config.yaml
mlp_ratio: 4
moe_every: 2
patch_size: [8, 8]
optimizer: "muon"
muon_scale: "original"
nesterov: false
adamw_lr_other_params: 0.0013
cautious_weight_decay: true
steps: 24700
batch_size: 256
lr_schedule: "cosine_restarts"
final_lr_fraction: 0
Rows from block 5 of a small image embedding model, named by matrix and row number. Rows with one number within an expert belong to one neuron, the router's apart. Each number is 128 + 32 x the weight over its row's rms, rounded and kept within 0 to 255. All counts start at 0.
After each expert's rows are labels from the 100 images, of 14848, where the router gives the expert most weight on average: "responds to" is what is common among them. Only what is clearly more common there than usual is listed. The data: photos of plants, animals and fungi (iNaturalist).
# router: router (model.blocks.5.mlp.router.weight, 8x256, trained with AdamW), inputs 0-42
# up: expert up (model.blocks.5.mlp.up, 8x512x256), inputs 0-42
# down: expert down (model.blocks.5.mlp.down, 8x256x512, transposed), outputs 0-42

# expert 5
router.5 [125 111 120 145 132 119 115 150 134 118 157 165 121 190 141 135 138 133 107  84 151 124 128 166 146 151 110 116 137  90  90 145  71  83  98 126  99 180 118  35 131 139 131]
up.0 [160 142 137 102  94 114 138 164  83 148 177 119 121 122  96  70 183 114  82 128  68 175  60 165 164  94 105 123 109 155 149 170 118 174  55 160 122 154 104 162 159 115 117]
down.0 [152 192 115 156 148 127 137 108  79 179 168  83 169  65 132 116 117  36 193 144  91 109 126 101  84 191 114 129 143 128 140 106 120  90 162  83  88  99 169 160 148 126 151]
up.1 [ 89 152 135  85 122 127 143 136 176 113 166 149 110 141  83 135 151 151 146 110 130 187 175  81 156 130 141 167 135 156 156 164 151 146 106  50 146  97 124 134 166 122 161]
down.1 [ 89  88 188 137 212 135 157 140 119 106 151  92 135 130 137 119 119 136 143  53 136  97  97 147 196 105 108 147 149  95 124 147  77 176  98 136 120 182 116 126 143  80 164]
up.2 [ 99 161 140  77 147  73 122 132 178 115 105 126 141 134 147 147 102 120  83 157  96 208  85 130 156 181  48 120  81  91 125 157 103 172  99 131 104 171 150 110 177 150 155]
down.2 [ 86 109 181 147 110 136 172 135 109 152 119 145 126 119 107  97 144  88 132 147 106 141 143 127 131 164 138  78 142 138 125 182 159 138 101  91 118 122 114 165  47 122 161]
up.3 [131 157  94  70 118 102 148 100 203  98 136 180  83 158 141 106 137 160 125 127 113 126 152 148 116  57  69 107 120 156 172  76 163 118 131 116 174 124 124 159  80 151 148]
down.3 [152  80 129 153  92 110 120 123 145 105 134 162 123 132 176 132 105 104 141 109 148  79  89 159 175 193 144 152 118  96 158  76 155 148 122 128 140 112 127 182  98  86  95]
up.4 [ 96 124 104 151 134 147 124 149 165  82 155 127 162  90  81 100 113 198  97 153 177 154 147 186 133 147  83  99 119 108 169 171  71 139 125 176 135 113 139 143 119 137 146]
down.4 [169 115 130  92 124 103 137  66  68 105 139  57  98 159  93 167 132 115 159  81  95 146  68 103 151 139 225  82 160 157 134 123 176 135 147 137 127 165 151 100 135 119  79]
up.5 [147 173 193 146  99  37 134 179 147 114 111  97 116  64 109 102 152 179 186 143 109  86  79  81 124  73 160 137 110 121 106 104 123 113 129 119 139  96 109 121 137 125 194]
down.5 [104 121 154 108 120 221 113  84  75 182 170 118  86  96 165 102 144  80 126  55 152  67 136 142 126 150 110 134  93 133 152 171  72 124 128 124 130 157 154 186 104  84 160]
up.6 [112 127 134 113  81 129  45 109 136 133 156 119 167 145 146 121  94 175  95 163 135 124 131  86 125 118 148  69  92  67  86 143 157 121  95 119 167 114 165 148 126  83 145]
down.6 [ 94  61 222  93 136 132 111 109 110  46 141  91  55 135 139 129 122 194 128 128 112  79 145  59 161 169 143 180  95 161 158 139 153 121 150 103 155 121  98 168 146 125  99]
up.7 [133 122 146 129 114 136 146 191 146 137 125 127 187  96 112 114 127 101 139 125 160  64 159 128 151 117 155 105  97 107 167 109 184 107 125 125 150 127 131 111 190 136 124]
down.7 [164 165 113 117 199 123 160  82 174 160 106 108 109 152 127 138 154 149  98 116 108 147  85  68 179 135  84 152  72 122 108 162 115 156  65 137 168 131 154 168 158 153 145]
up.8 [ 49 142 127  68 151 118 122 157 178 165 108 171 117 108  85 109 134 149  90  93 126 130 133  77  72 113  81 153 159 131 112  98 161 145 107 100 144 161 118 103 103  71 222]
down.8 [119 137 156 161 157 138 163 113 101 119 155 165 170  87 151 114 145 160 126  82  39 127 116 186 128 141 112  80 100  67 122  71 156 119 162 113 107  83 153 143 192  57 144]
up.9 [146 103 145 175 152 116 155 120 141 145 133  58 104 117 126 137  49  90  89 165 142 133 119  83 147 145 148 140 148 115 148  93 129 102 143 105 186 124 146  58 155 131 137]
down.9 [137 104 141  63 124 112 127  97 141 141 142 126 149 187 104 181 122  78 173 167 124 181 114 106 132 126 105 118 189 203 112 125  95 187 150 129 148 154 154  73 187  58  66]
responds to: phylum Arthropoda; class Insecta

# expert 7
router.7 [101 107 128  85 183  77 184  83 148 193 111  97 109 193 162 103 110 119 155 126 153 170 170  93 128 132 148 108 132 132 144 105 117  85 126 168 121 117 106 123 175 129  90]
up.0 [ 87 136  92 134 111  76 171 155 124 109 119 111 138 219 177  28 145 152  81 122 156 129 105 150  72  82 120 148 114 137 142 167 138  73 202 156  82 104 125 132 124 107  87]
down.0 [165 141 214 127  94 144 117  91 169 150 167 158 147 114 136 156 161 109 113 146 117 140  94 129 118 165  77 141 147  77 100 150 125  86 146  48 173  70 154 145 125 128 178]
up.1 [129  99  60  99 115 191 160 167 136  81  75 115 139  91 154 134 119 129  76 136  90 139 155 183  77 131 151  74 111 140 147 137 152  62 172 183  68 159  78 180 146  91 148]
down.1 [143 155  65 114 150 156 100 159 202 109 133 130 141 114 146 141 125 151 101 145 147 121 146  70 116 151 138 119 118  98 146 108 131 153 127 125 124 154 139 146 129 145 140]
up.2 [145  36 174 159 151 114  87 107 112  80 174 127 127 123 161 154 121 146 102 105 121 150 128 150  79 144 118 128 141 135 186 128 114 118 173  60 139 140 136  66  90 167 141]
down.2 [206 105 135 127 116  79 135 132 142 135 137 168 111 145 132  82 128 181 123 172 192 139 150 137 101  97 139 168 147 111  54 161 138 105  89  98 145 167 130 120  89 165 113]
up.3 [136 115 111  89 136 140  93 115 122  84 181 105  96 136  98 119  65 153 138 131 169  86 121 115 112 117  81 141 101  95 118 132  50 157 127 142 100 160 102 109 134 133 134]
down.3 [185 121 142 132  95  74  94 145  97 139  95 102 138 108 179 134 126 176 126 146  87 133 122  80 105 152 168  82  89 185  91 135 132  57 182 193 115 119 144 137  86  84 112]
up.4 [183 215  91 154 107 115 162 109 120 111 130 116 139 139 123 135 100  98  71 129 182 166 151 127  98 153 117 153 119 130 146  39 116 130 198 164 125 156  94 107 147 133 168]
down.4 [163 130 128  86 154 114 128  82 158 126  92  96 105 221 121 141 113 124 143  88  86 152  56  95 128 101 122 114 177 114 120 157 163 150 155 114 120  87 157 115  79 152 174]
up.5 [126 146 143 170 198 104 150  67 137  97 151 147 114 131 157 149 154 137  50 148 153 152 137 168 141  72 169 135 114 170 125  46 120 126 127 142 160 104 145 108 133 138 177]
down.5 [132 163 124 131 136 105 104 127 136 121 169 104 112 146 133 143 149 151 123 120 136 132 114 118 144 141 165 152 110 110 113  79 183 146 165 119 132 156 132 127 125 194  74]
up.6 [156 135 112 199 106 146 108  86 140 190 135  62 124 155 106 117 145 123 100  88 149 169 137 186  60 136  77 133 125  91 129 106 128 125  98 138 146  80 147 153 162 118 117]
down.6 [134 107 116 131 127  66 139 125 144 199 119  88 139 176 147 155 110  89 144 141  84 129 126 119 122 105 145 194  87 113 122 138 134 205 144 132 138 144 118  81 198 137 100]
up.7 [127 104  96 117 114 147 124 176 154 151 120  85 135  73 113  91 114 138 118  56 137 177 107 127 143 123  83  59 113 202 127 160 116 145  48 152 153 100 115 118  87 126 148]
down.7 [145  99 130 196  95 110 144 147 123 209 182 155 142 163 120 160 156 123 104 149 112  46 149 114 175 150 164 130  66 108 145 138 172  85 101 128 167  74 126 163 153 112  82]
up.8 [145 146 182  59 147 174  90 153 138 129 108 138 142 104 130 121 161 116 146  78 146 113 172 138 122  89 100 157 129  92 141 116  95 105 113 166 156 149 156 112 112 182  43]
down.8 [ 83 153 139  94 180 105 118 124  80 188  91 124 118 126 126  94 163 131  91 149 110 121 173 141 123 120 180 136 143 121 143 162 152 143  65 139 152 120 116  51 149  93  94]
up.9 [189 143  94 137 104 134 149  98 124 114 146  60 108 187 140 104 128 101 206 122 152  82 113 153  98 154 112 166 121 174 201  73 103 132 106 170 151 151 123 134 129 178 113]
down.9 [122  88 152 103 105 118 158 171 123 104 105  64  89 139 174 130 128  88 181  89  77 156  79  89 138 103 106 146 134 123  83 161  94 177 162 103  89 101 180  90 105 155 158]
responds to: phylum Tracheophyta; kingdom Plantae; class Magnoliopsida

# expert 6
router.6 [169  95 117  96 131 204 136  98  88 121 113 137 154  90  84 172 162 145 161 182  71 181 129 115 138 141 123 135 109 178  88  78 132 162 178 183  91 148 153 173  83 106 178]
up.0 [125 137 196 129 129  76  76  85 116 103 133 186 129 135 174 147  97 154 166 146 127 161  86 114 166 124 129 102 130 131 113 116 137 106 158 117 107 115 144 164 157  68  89]
down.0 [202 143  72 154  75 121 112 110 103 158 109  78 191  83 139 131  86 141 128  95 169 133 147 138 109 135 147 129 165 142 146  79 142 156 150 151 204 144 114  99 113 129 182]
up.1 [149  76 135 148  98 208 170 132  95 132 128 144 109 122 157 137 141  99 118  90 142 117 139 113 105  55  97 112 157 120 126 154  91 111 167  88 123 183  73  96 150 158 132]
down.1 [ 91  98 106 115 164 170  99 115 141  83 102 169 117 108 126  86 123 162 120  92 108 130  53 146 153 135 170 111 119 144 118 166 137 170 140  76 140 163 158 131 110 155  71]
up.2 [ 70  87 113  93 147 175 104 158 167 152 182 118 158 111 151 118 114 151 207 104 145 153  97 120 127 123 139 143 113 130 104 101 186 210 132  22  94 104  92 174  82  97  36]
down.2 [107 133 185 117 123 154 120 128  98 107 122 144 117  75 150 154 117 130 132 165 118 114 140  76 163 122  91 123 190 136  67  95 131 109 140  75 218 134 144  85  82 177 134]
up.3 [104 132 138 191 104 164  78  83  87 113  55  95 148  72 162 124 160 130 150 104  49 135 113 118 131  89 132 190  85 159 152 186 164 138 164  76 128 158 162  71 126 136 153]
down.3 [120 116 152  91 100  88  94  73 128  84 136 164 148 111  84 145 138 115 119 127 141 131 110 107  91 137 155 181 138 105  70 203 146  46  91 128 102 102 155 159  81 155 189]
up.4 [144 178 119 184 190 162 138 112 126 145 135 107 152 171 135 103 148 131  91 121 145 186 138  76  85 127 128  93  73 121 124 177 137  94 158 126 109 142 124 129  89 106  69]
down.4 [145 165 134 144  56 132 131 144 131 130 130 114 112 176 119 117 165 123 170 113 165 180  97 154 127 139 120 152 151 117  77 140 138  75 154 132 120 178  93 134 115  70 133]
up.5 [124 103 150 153 152 119 201 134 189 159  62 167 147 117 145  80  91 135 167 118 148 175 118 163 193 129 162 144 176  94 152 145 112 126  89 120 191 125 181 139 141 139 168]
down.5 [130 127 140  83 121 157  87 128 182  58 137 145 190 113 155 114 108 172 127  84 116 136  92 103 167 139  99 111  94  84 139 130 108  85 137 103  97 134 178 214 126 114 125]
up.6 [201 125  68 126 100 138 164 136 101  97 133 124 122  87 107 155  87  83 148  66  47 149 192 190 189 166 133 153 122 153 157 172 161 178 145 111 143 131 174 124 144 183 198]
down.6 [146 158 142 120  75 158 105 193 135 179 106  77 156 121  82  68 158 130 171 142 136 111 166 134 137 182 115  88 129 124 138 130 141 164  86  88 103  97 102 125 118 139  97]
up.7 [100 132  89 144 122 176  81  77 108 107 139 115 135  88 123 129 129 125 146 168 111  82 130  93 138 137 121 153  94 136 118 105 172 129  74 143 148  77  96 134 103 115 116]
down.7 [181 137 179  82 148 143 122  95 105 131 110 108 113 132 133 117  86 122  71 130 194 173 134 138 147  89 157 151 111  98 144 145 109 100 156 115 119 144 115 126 159 104 123]
up.8 [ 42 122 150 134 112 124 149 150 161 160 180  87 157 182 119 134 176 219  95 209 160 145 135 134 124 136 145 131 148 136  98  40 143 115 145 105 123  77 111 113 122 154 132]
down.8 [129 163 112 144 150 130 138  95  94  87 105 171  95 156 174 121 171  95 111 100 148 173  91 107 138 147 146 119 107  61 138 115 117 141  74 178 119 143 114 167 142  90  78]
up.9 [102 148 119 154 107 119 175 128 141 140 122 112 112 108 136 121 108 138  83 168 120  96 156 130 111 162 167 112 106  83  49 156  81  90 129 124 152 134 126 124 149 113 102]
down.9 [125 160 147 145 104 178  88 147 142 144 106 197  80 188 100  95 162 151  84 116  91 131 195 123 191  68 145 170 165 130 199 115 135 122 174 112 121 162 122  82 108 140  95]
responds to: order Lepidoptera; kingdom Plantae; phylum Tracheophyta; class Magnoliopsida

# expert 4
router.4 [118 154 126 139  69 193 113 152  41  61 181  75 178  81  76 117 107  96 189 162 126 148 115 139 113 156 117 136 115 121 112 127 116 126  98  79 132 112 137 139 146 126 133]
up.0 [128 162 117 131 106 100  89 168 156  77 136 153 133 125  96 155  84 117 142 127 153 121  98 115 105 180 157 140 169 110 145 149 173 127 194 130 145 153 145 124 116  33 130]
down.0 [108 157 138 147 138 175 151 106  91 157 123 129 146 103 124  38  82 118 111 153 136 147 109  93 134 158 135 121  66 141 165 148  38  99 120 143  96 151 119 117  93 129 144]
up.1 [137 124 148  65  96  84 162  78 155 137 142  98 184 109  91 133 163 166 148 168 124 133  27  92 128 153 177 109 193 183 178 129 112  60 161 107 140 133 133 133 128 140  94]
down.1 [112 131 112 165 137 124 113 250 130  53 101  91 114 144  98 132 108 157 159 130 114  95 123 138 179 119 141 120 131 107  61 159  42 120 141 140 132 141  46 164 157 143 102]
up.2 [152 112 212 150  84 143 116 154 122 119 126 157 150 162 157 127 138 159 110  89 111 141 117 136 156 118 129 159 134  89 227 153 156  99 155 118 127  84  93 104 129 146  63]
down.2 [164  77 107  90 205 143 140 175 122  60 112 134 165 145 161 203 143 202  99  96 150  87 152 117 148 125 110 121 125 142 102 122 133 122 129 168 141 168 108 102 107 175 167]
up.3 [127 113 132 119  81 128 164 116  66 151 118 154  76 182 198 181 132 165 142 132 161 136 148 127 179 156 189 151 144 102 115 126  92  89 132 118 144 152 148  76 124 108 162]
down.3 [106 145 202  95 179  98  85 176 130 182 154 136 152 110 114 138  94 125 164 126 174  82 167  82 106  63  87 158 176 172 100 149 101 118 166  64 115 116 142 166 139 168 103]
up.4 [113 126  51 140  37 117 113 114 132 138 136 105 127 154 124 179 128  89 156 138 148 136 130 176 115 190 113 149 127  80 149 114 102 133 130  96 147 110  90 130 139 198 136]
down.4 [163 162 130 143  98 155 114  92 139 195 153 113 143 130  93 118 111 173  78 142 145 152 166  79 155  98 111 176 112 178 130 143 111 142 160 122 114 130 131 107 162 127 155]
up.5 [108 127 129 135 141 122 147  91 104 131  97 149 135 144 140 109  85 111 166 135  89 132 115 169 129 126 117 122 112 137 194 170 169 179 118 130 121 196  79 127 128 133 101]
down.5 [114 150 170 127 137 192   0 157 103 135 116  96 118 155 102  96 144 131  98 153 126 138 115 135 125 137 110 133 145  68  95  99 150 101  85 160 129 149 177 145 106 186 138]
up.6 [ 83 122 112 185 168 185  82 144 157 160 104 141 109 112 145 145 120  91 128 162  61  84 136 104 125  85  89 126  99 129 175 119 168 135 116  70 188 155 153 189 122 172  97]
down.6 [ 96  57 123 138 184 108 138 121 106 180 103  85 159 137 123 111 120 112 148 126 133 109 150 134 117  86 107 141 136 128 108 149 126 100 115 111 103 137 190 119 125 122 122]
up.7 [147 133 147 123 169 130  53 140 159 118 136 176 170 148 176 125 115 145 149 134 104 128 182  81 147 157  93 138 119 154 140 122 107 166  93 136 114 143 175 105 122 139 106]
down.7 [150 111 112  88 220 104 194 186  89  96 101 100 113 110 161  76 118 145 133 147 146 174  99  70 156 136 153  95  68 165 121 173 123  69 121 126 102 116 132 155 132  80 104]
up.8 [104 197 119 121 141  96  98 130 130 125  85 105 134 151 149 173 118 102  92 142 112 120 116  98  59 113 154 171 139  88 165 107 149 123 113 157 149 106 116 134 162 138 122]
down.8 [107 148 140 125 109 132 168 100  87  91 134  89 134  69 114 139  79 144 114  62 138 134 119 151 133 169 218 119 130 121 108 119 116 136 174 157 187 144  67 142 167 144 121]
up.9 [142 165 106 132 152 124 100 101 138 132 118 113 130 151 202  58 216 129  83 122 123 187  98 129 140 147 123 140 165 146 114 135 122 128 132 169  90 115 185 141  82  97 158]
down.9 [ 71 135 177  84 143 150 174 130 118 131 103  97 155 128 116 170 175 123  97  44  87 139 120 121 138  88 125 131 157 123 147 119  98 100 166 114 101 196 118 119 150 102 113]
responds to: phylum Arthropoda; class Insecta

# expert 1
router.1 [ 91 149 136 129 101 103 146 203 198 161  75 149 141 119 141 114 145  84 154 100 122  81 203 162 117 114 135 124 122 117 123 175 112 124 126 145 126  57 104 126 153 109 122]
up.0 [ 67  83 170 161 125 177 102 147 138  87 217 146 112 221 144 173 123 170 131  48 106  79 149 124 184 138 112 120 169 133 160 133 151  94  88 149 131 116 131  97 146 143  97]
down.0 [146  95 151  96 136 125 112  72  92 118 174 118  90 124 101  94 141 104 150 200 130 113 161 117 128 146 137 196 105 128 120  81 204 118  73 146  93 133  99 175 112 143 156]
up.1 [140 119 101  72  77 133 166 112  68 208 136 159 154  80  83 158 147 128 135  80 144 190 132  83 180 117  73 107 102 150 180 136  96 133 158 163  78 100  78 120 126 116  70]
down.1 [139 226 129 135 138 103 130  79 138  78 160  67 130 150 107 104 144 147 167 110 127 150 137 132  95  93 114 126 157  58 122 147 114 138  82 131 132 191 100 101 123 166 114]
up.2 [ 54  80  92 175 126 196  93 142 115 128 112 194 128 136 132 119  86 160 167  50 127 106 106 125 146 138 129  96 152  80  91  91 174 140  84 107 114 154 117 148  77 188 142]
down.2 [ 98 131 213  92 153 157 185 123 138 219 183 173 102  95 129 123 147 102 112 106 125 138 170 157 107 110 143 209  88 123 120 107  63  81 111 168 137  86  54 117 188 118 123]
up.4 [ 94  91 156 141 146 109  88 156  93  76 110 122  95 183  61 118 140 121 125  97 122 116 127  91 110 142 152  81 157 102 190 185 128 148 135 163 120 110 122 128 121  97 122]
down.4 [ 79 117  33 135 128  82 100 140  78  98 192 135 148  89 119  88 146 149  94 130 153 123 174 145 113 176 137 111 133  13 135 138 130 165 135 192 127  99 118 110 148 142  97]
up.5 [104 133 144 169 191 124 156  62 121 190 150 148 111 151 180 113 137 160 156 167 169 105 133 142  95 129 129  35 170 106 135 151 127 109 120 158 128  55 121 151 135 112 149]
down.5 [130 125  90 137  86 112 131 132 105 115 129 150 182 137 126 131 136 137 109  74 130 212 118 124 178  79 168 154 127 161 123 153 103 101 106 108  84 101 169 119 154 138 100]
up.6 [162 206 104 109 158  86 178 190 144 129 143 163 165 131 109 129 151 104  87 117  90 102  90 152 117 105 123  97 175 153  93 144 118  93 100 156  96 125 203 113 144 141 194]
down.6 [ 83 114  93 134 187  99 165 125 177 179 101  92  93 124 145 106 133 137 183 106 127 165 111 137 187 117 189 166 196 161 179 184 111 183 142  68  84 125 118 124  74  62 113]
up.7 [121 175 123 111 140 193 136 132  84 154  64 141 163 119 159 167 125 127 177 158 135 113 122 158 139 137  89 110  82 124 171 152 158 122  41 146 142  63 155  99 113 181  90]
down.7 [118 144 142 161 121 167 116  71 156 130 119 154 126 173 100 126 165 108 122  71  87 180 153 129 106 181  93 157 145 128 122 173  79 141 142  99 129 110 128  81 162 117  81]
up.8 [213 143 159  85 144 135 140  88 116 106 151 150  79 177 138 135 128 117 107 106 122 112 121  87 130 149  86 165 150  59 148 115 141 114 141  98 118 136 104 114 124 148 155]
down.8 [100 141 167 177 130  49 126 132  12 171 102  86 173 136  94 148 126 154 127 125 100 137 134 140 150 129  92 174 126 109 151 121 147 136 131 149  81 102 153 123 111 106  57]
up.9 [ 91  98 101 120 185 137  47  70  80 148 140 104 146 178 124 117 151 143 107 150 102  88 115 100 153 166 154 161 124 125 131  71 123 125  67 113  99 131 170 156 103 106 150]
down.9 [ 51  76  96 144 137 105 127 133 107 189 139 172 139  73 123 160 163 139 161 116 162 131 111 164 145  89 121 106 115  78 145 134 118 154 134 128 157  71  92  60 158  99 115]
up.10 [121 104 154 113 138 161 126 106 144 128 125 158 124 117 128 173 128 161 154  17 168 144 175 149 138 131 148 154 129  96 108 181 122 186 125  65 159 166 199 138 105 156 107]
down.10 [138 218 113 127 129  95 119  92 155 156 141 121 129  61  94 133 124 136 129 125  87  79 128 138 125 167  60 127 157 134 118 180 167 170 109 185  92 129 123 145  85 181 148]
responds to: phylum Chordata; class Aves; order Charadriiformes; family: Laridae

# expert 2
router.2 [148 164 172 114 167 133 124 152 169 204  88 150 115 137 150 120 125 185  98 115 118 138 115 105 119 146 131 116 113 135 172 100 150 127 139 132 125 153 159 134 146 126 162]
up.0 [201 117 183 123 187 173 139 106 175 137 148 125 110 203 105  25  97 163 133 119 117 145  77 106 156 146 130 142 129 156 118 135 113 105 134  70 186  98 120 105  82 122 128]
down.0 [148 106 136 138  71 123  61 149  59 149 109 108 134 150 116 187  72  73 110 159  91 116 168 118 142 139 154 102 135  99 158 110 167 178 209 128  39 140 124 161 135 117 101]
up.1 [149  90 152  90 151 130 162 145 121 108 203 150 111 155 145 111 130 125  76 179 101 149 152 128 102 131 163 110 117 133  82 156 172 146 131 107 107 125 151 121 100  98 193]
down.1 [ 95  65  87 156 114 122 151 110 165 191 149 127 187 120 169 117 121 130 116 145 115  75 138 111 104 112 108 140 140  86 121 160  91 134 121 109 168 133 138 183 111 149  90]
up.2 [ 87 158 135  72 148 155 164  98  93  63 126 128  95 101 121 160 115 126  34 176 183 109 131 133 167 117  96 162 159  59 172 117 165 144 190 183 173 152 178 114 120 159 214]
down.2 [171 101 140 163 126  88 138 163  79  96 120 147  77 118 163 105 158 120 169 130 138  93 101 127  66 110 126 139 123 175  65 130 165 119 141 100  99  92 164 126 199  45  88]
up.3 [ 99 108 116 104 133 146 104 140 160 124 164 141 150  78 107 131 125  72 100 168 131 119 116 104  89  95  87 130 133 133 127 140 188  98 172  90 155 163 162  87 141 156 147]
down.3 [141 107 126 121 138 128  83 170 143 127 128 145 123 154 140  51 139  81  88 111 108 143 149 151 146  99 138 145 141 107  96 134 112 157 113 131 134  22 145 158 156 145  56]
up.4 [126  85 120 191 110 137 125 203 150 156 133 118 101  74 102 105 139 155 109 172 144 109 166 110 135 129 173 144 151 131  93 126 125 200 165 106  72  53 108 101 172 124 135]
down.4 [121 142 160 175 150 125 119 142 168 121 142  80 137 161 134 110 158 157  64  81  77 181  76 129  94 161  82 150 103 186 192 110 131 151 168  89 113 136 105 128  85 162 137]
up.5 [ 80 106 132 146 162 112 154  85 140 115 171 180 150 156 104 157 108 143 106 212  65 127  78  96 105  85 122 106 106 134  97 112 156 129 191 107  82 173  96 131 152  78 150]
down.5 [151 146 141 151 181 148 116 149 138 126 114 121  83 131 159 141 205 135 122  86 148 122 106 102 152 166 122 111  95 113 164 156 176 112 110 124 142 156 156 143 132 155 109]
up.6 [116  97  82 171  51 137 145 144 182 141 123 149 115  89 152  92 135 151 201  78 114 140 118 138 170  83 123 134 132 192 148 161 128 160  58 118 174 147  37 169 145  90 134]
down.6 [173  93 125  75 173  75 125 163 105 107 126 108 139 125 139 119  97 149 123  74 139 166 162 108 167 164 213 126 163 151 151 178 101 181  67 164 131  98  92  98  90 123 133]
up.7 [108 138 163 149 193 165 149 158 105 151 111 173 105 164  97  96 103 125 110 185  49 139 131 126 123 108 101 140 190 192 121 103 167 114  99 135 159 118 130 102 182  96 137]
down.7 [106 160 124  82 150 109  88 122 117 138 100 141 146 112 157 151  99 142  12 111 130 114 134 129 135 117 144  86 108  75 139 160  93 153 117 158 135 206 138 178 111 161  94]
up.8 [116 186 158  87 181 140 127 135 133 107 153 113 120 128 184 104 132 220 184 139 146 152 163 118 186 116 152 139 130 164 116 176 105 108 178 125 164 100 108 184 140 192 103]
down.8 [134 103   2 125 188 119 141 157 138  91 117 139 188 123 115  78  58 153  97 115  97 118 108 125  92 108 133 117 131  95  95  93 176 105 100 106 103 145 141  88 142 209 108]
up.9 [114 187 139 176 164 128 158  89 103 107 164 108 134  45 113 115 146 115 162  52 162 126 135 126 121  79 153 149 133 152  79 128 139 108 143  84 129 115 117  90 173 156 144]
down.9 [101 143 141 121 123 103 169 113 102 118 106 148 100 111 115 151 122 150  50 139 160 130 139  83 106 161 114  48  82 168 140 211 139 166 140 104 100  96 173 109 172 171 166]
responds to: order Passeriformes

# expert 3
router.3 [112 152 124 170 116 141 126 102  74 120 184 127  86  74 126 146 106 122 131 142 129 139  86 103 121  84 114 149 135 160 182 142 163 175 168 101 128 130 203 143 135 138  39]
up.0 [ 91 145 128 118 121  88 101 121 144 114  94 146 123 118 112 151 120 103 136 140 111 159 145  73  83 104 142 107  99 140 100 152 135  99 131  72 156 112 113 169 104 160 129]
down.0 [192 151 134 137 121 121 127 136 159 204 136 155 115 101 111 192 102 127 106 122 134  90 161 183 144 145 117 118 138 201  78  79 118 171 132 116 149 136  70  97 132 172 149]
up.1 [148 155 119 129 103 152 149  80 104 166 126 120 140 191 149 142 155 148 142 130 125 149  81  94  91 131 153 135 112 168 114  86 105 103 122  97 162 157 110 106  87 197 127]
down.1 [141 125 125 159 196 173 161 168 158  98 122 166 133 160 124  93 136 112 173 147  92  79 188 144 121 155 105  92 113 142  67 154 167 177  50 182  79 166 120 131  86 110 121]
up.2 [ 95  99 217 174 146 149 141 160 142  92 113 175 142 124 123 193  96 148 159 137 152 166 142  99 100 153 117 156 145 107  78 182 124 149  62  52 102 152 120 149 104 140 118]
down.2 [ 89 119 167 137 103 112 158 118 114  83 153 178  75 109 150 203 104 105 146 119 180 160 150 113  95 112 140 141 117 123  99  38 186 145 128 142 125  91 135 121 134 143 126]
up.3 [128 113  77 143 144 119 161 103  97 174 182 122 165  86 145 108 100 116 149 127  84 105 170 160 145 141 131  71 124 134  83 142 120 136 131  96 116 152 133  81  72  99 129]
down.3 [125 163 163 168 115  99 143 149 187 146 178 100 160 143 153 143 113 145 176  72 186 157 112 105 122 116 107 134 160 103 107 169 113 116 153  99 102 122 169  60 179 144 148]
up.4 [110 141 124 112 161 107  87  96 146 137  70  84 106  99 130 143  99  75 131  65 149 169 149  58 159  82 142 123 150  77 104  76  94 114 143  68 133 190 103 117 166 126 104]
down.4 [166 131 144 189 108 142 154 172  97 145 119  87  72 117 131 117 124 162 150 135 160 107 168 146 168 124 110 130 152 111 107 158 104 135  99 158 104 120 132  84  95 133 142]
up.5 [ 84 127 167 119 108 173  73 134 105 156 108 189 142 159 109  89 156 102 140  90  79 176 166 102  73 132 175 117 163 159 117 131 133  90 127 158  99 133 152 113 172  52 131]
down.5 [144 130 150 118  77 107 140 121 146 125 130 124 137 125 176 146 132 117 107 110 132 150  97  85 109 105  84 103 150  87 121 125 117 107 173 176 169 111 158 108 123 105 100]
up.6 [150 146 180 125 165 140 130  56  64 158 134  98 150 126 133  79 151 165 142 183 154 148  98 114 150 118 133 164 102 115 108 179  80 158 166 146 136 162 108 179 133 114  69]
down.6 [142 144 111  58 140 126  92 129 160  88 138 100 132 148 126 147  95  70 140 135 100 104 178 106 125 149 141 119 144 109  97 118  88  68 205  99 121 132 141 144  94 117 125]
up.7 [142 118 108 144 111 123 214 129 126 154 123  97 105 100 196 184 100 113  94 128 160 118 105 134 134 114  83 146 159 116 135  82 157 117 121 159 150 181 115  79 117 174 155]
down.7 [ 95 110  92 117 164 137 148 121 174 124 126  87 144 147 185  64 155  85 194 130 144 161 131 169 152 177 127  59 147 100 138 181 183 134  96 102  96 127  85 146 101  34 133]
up.8 [123  97 103 163 104 172 162  69  76 134 132 160 132 176 137 119 183 105 194  98 127  46 117 118  85 166 132 176 112 112 130 128  85  92 148 142 164  77 147 151 172 179 133]
down.8 [172 141 190  74 139 145 154 110 113 157 209 164 168 118 146 114 112 113 129 141  78  82 142 125 117  92 159 139 113 198 134  59 115 143 151 139 126 145 107 135 127 145 121]
up.9 [181 116 114 165 131 122 132 141 164 126 117 157 123 153 151  60 155 111  79 128 126 133 156 146 159 125 121 118 176  68 134 170 176  53 193 108 132 152 133 152 106  78  92]
down.9 [ 85 205 129 145 125 124 172 143  94 142  77 134 121 143 120  84  93 159 142  94 138 124  83  99  29 153 133 134 175 155 122 212  93 154 145 126 126 131 189 113 107  85 131]
responds to: class Aves; phylum Chordata; order Accipitriformes; family: Accipitridae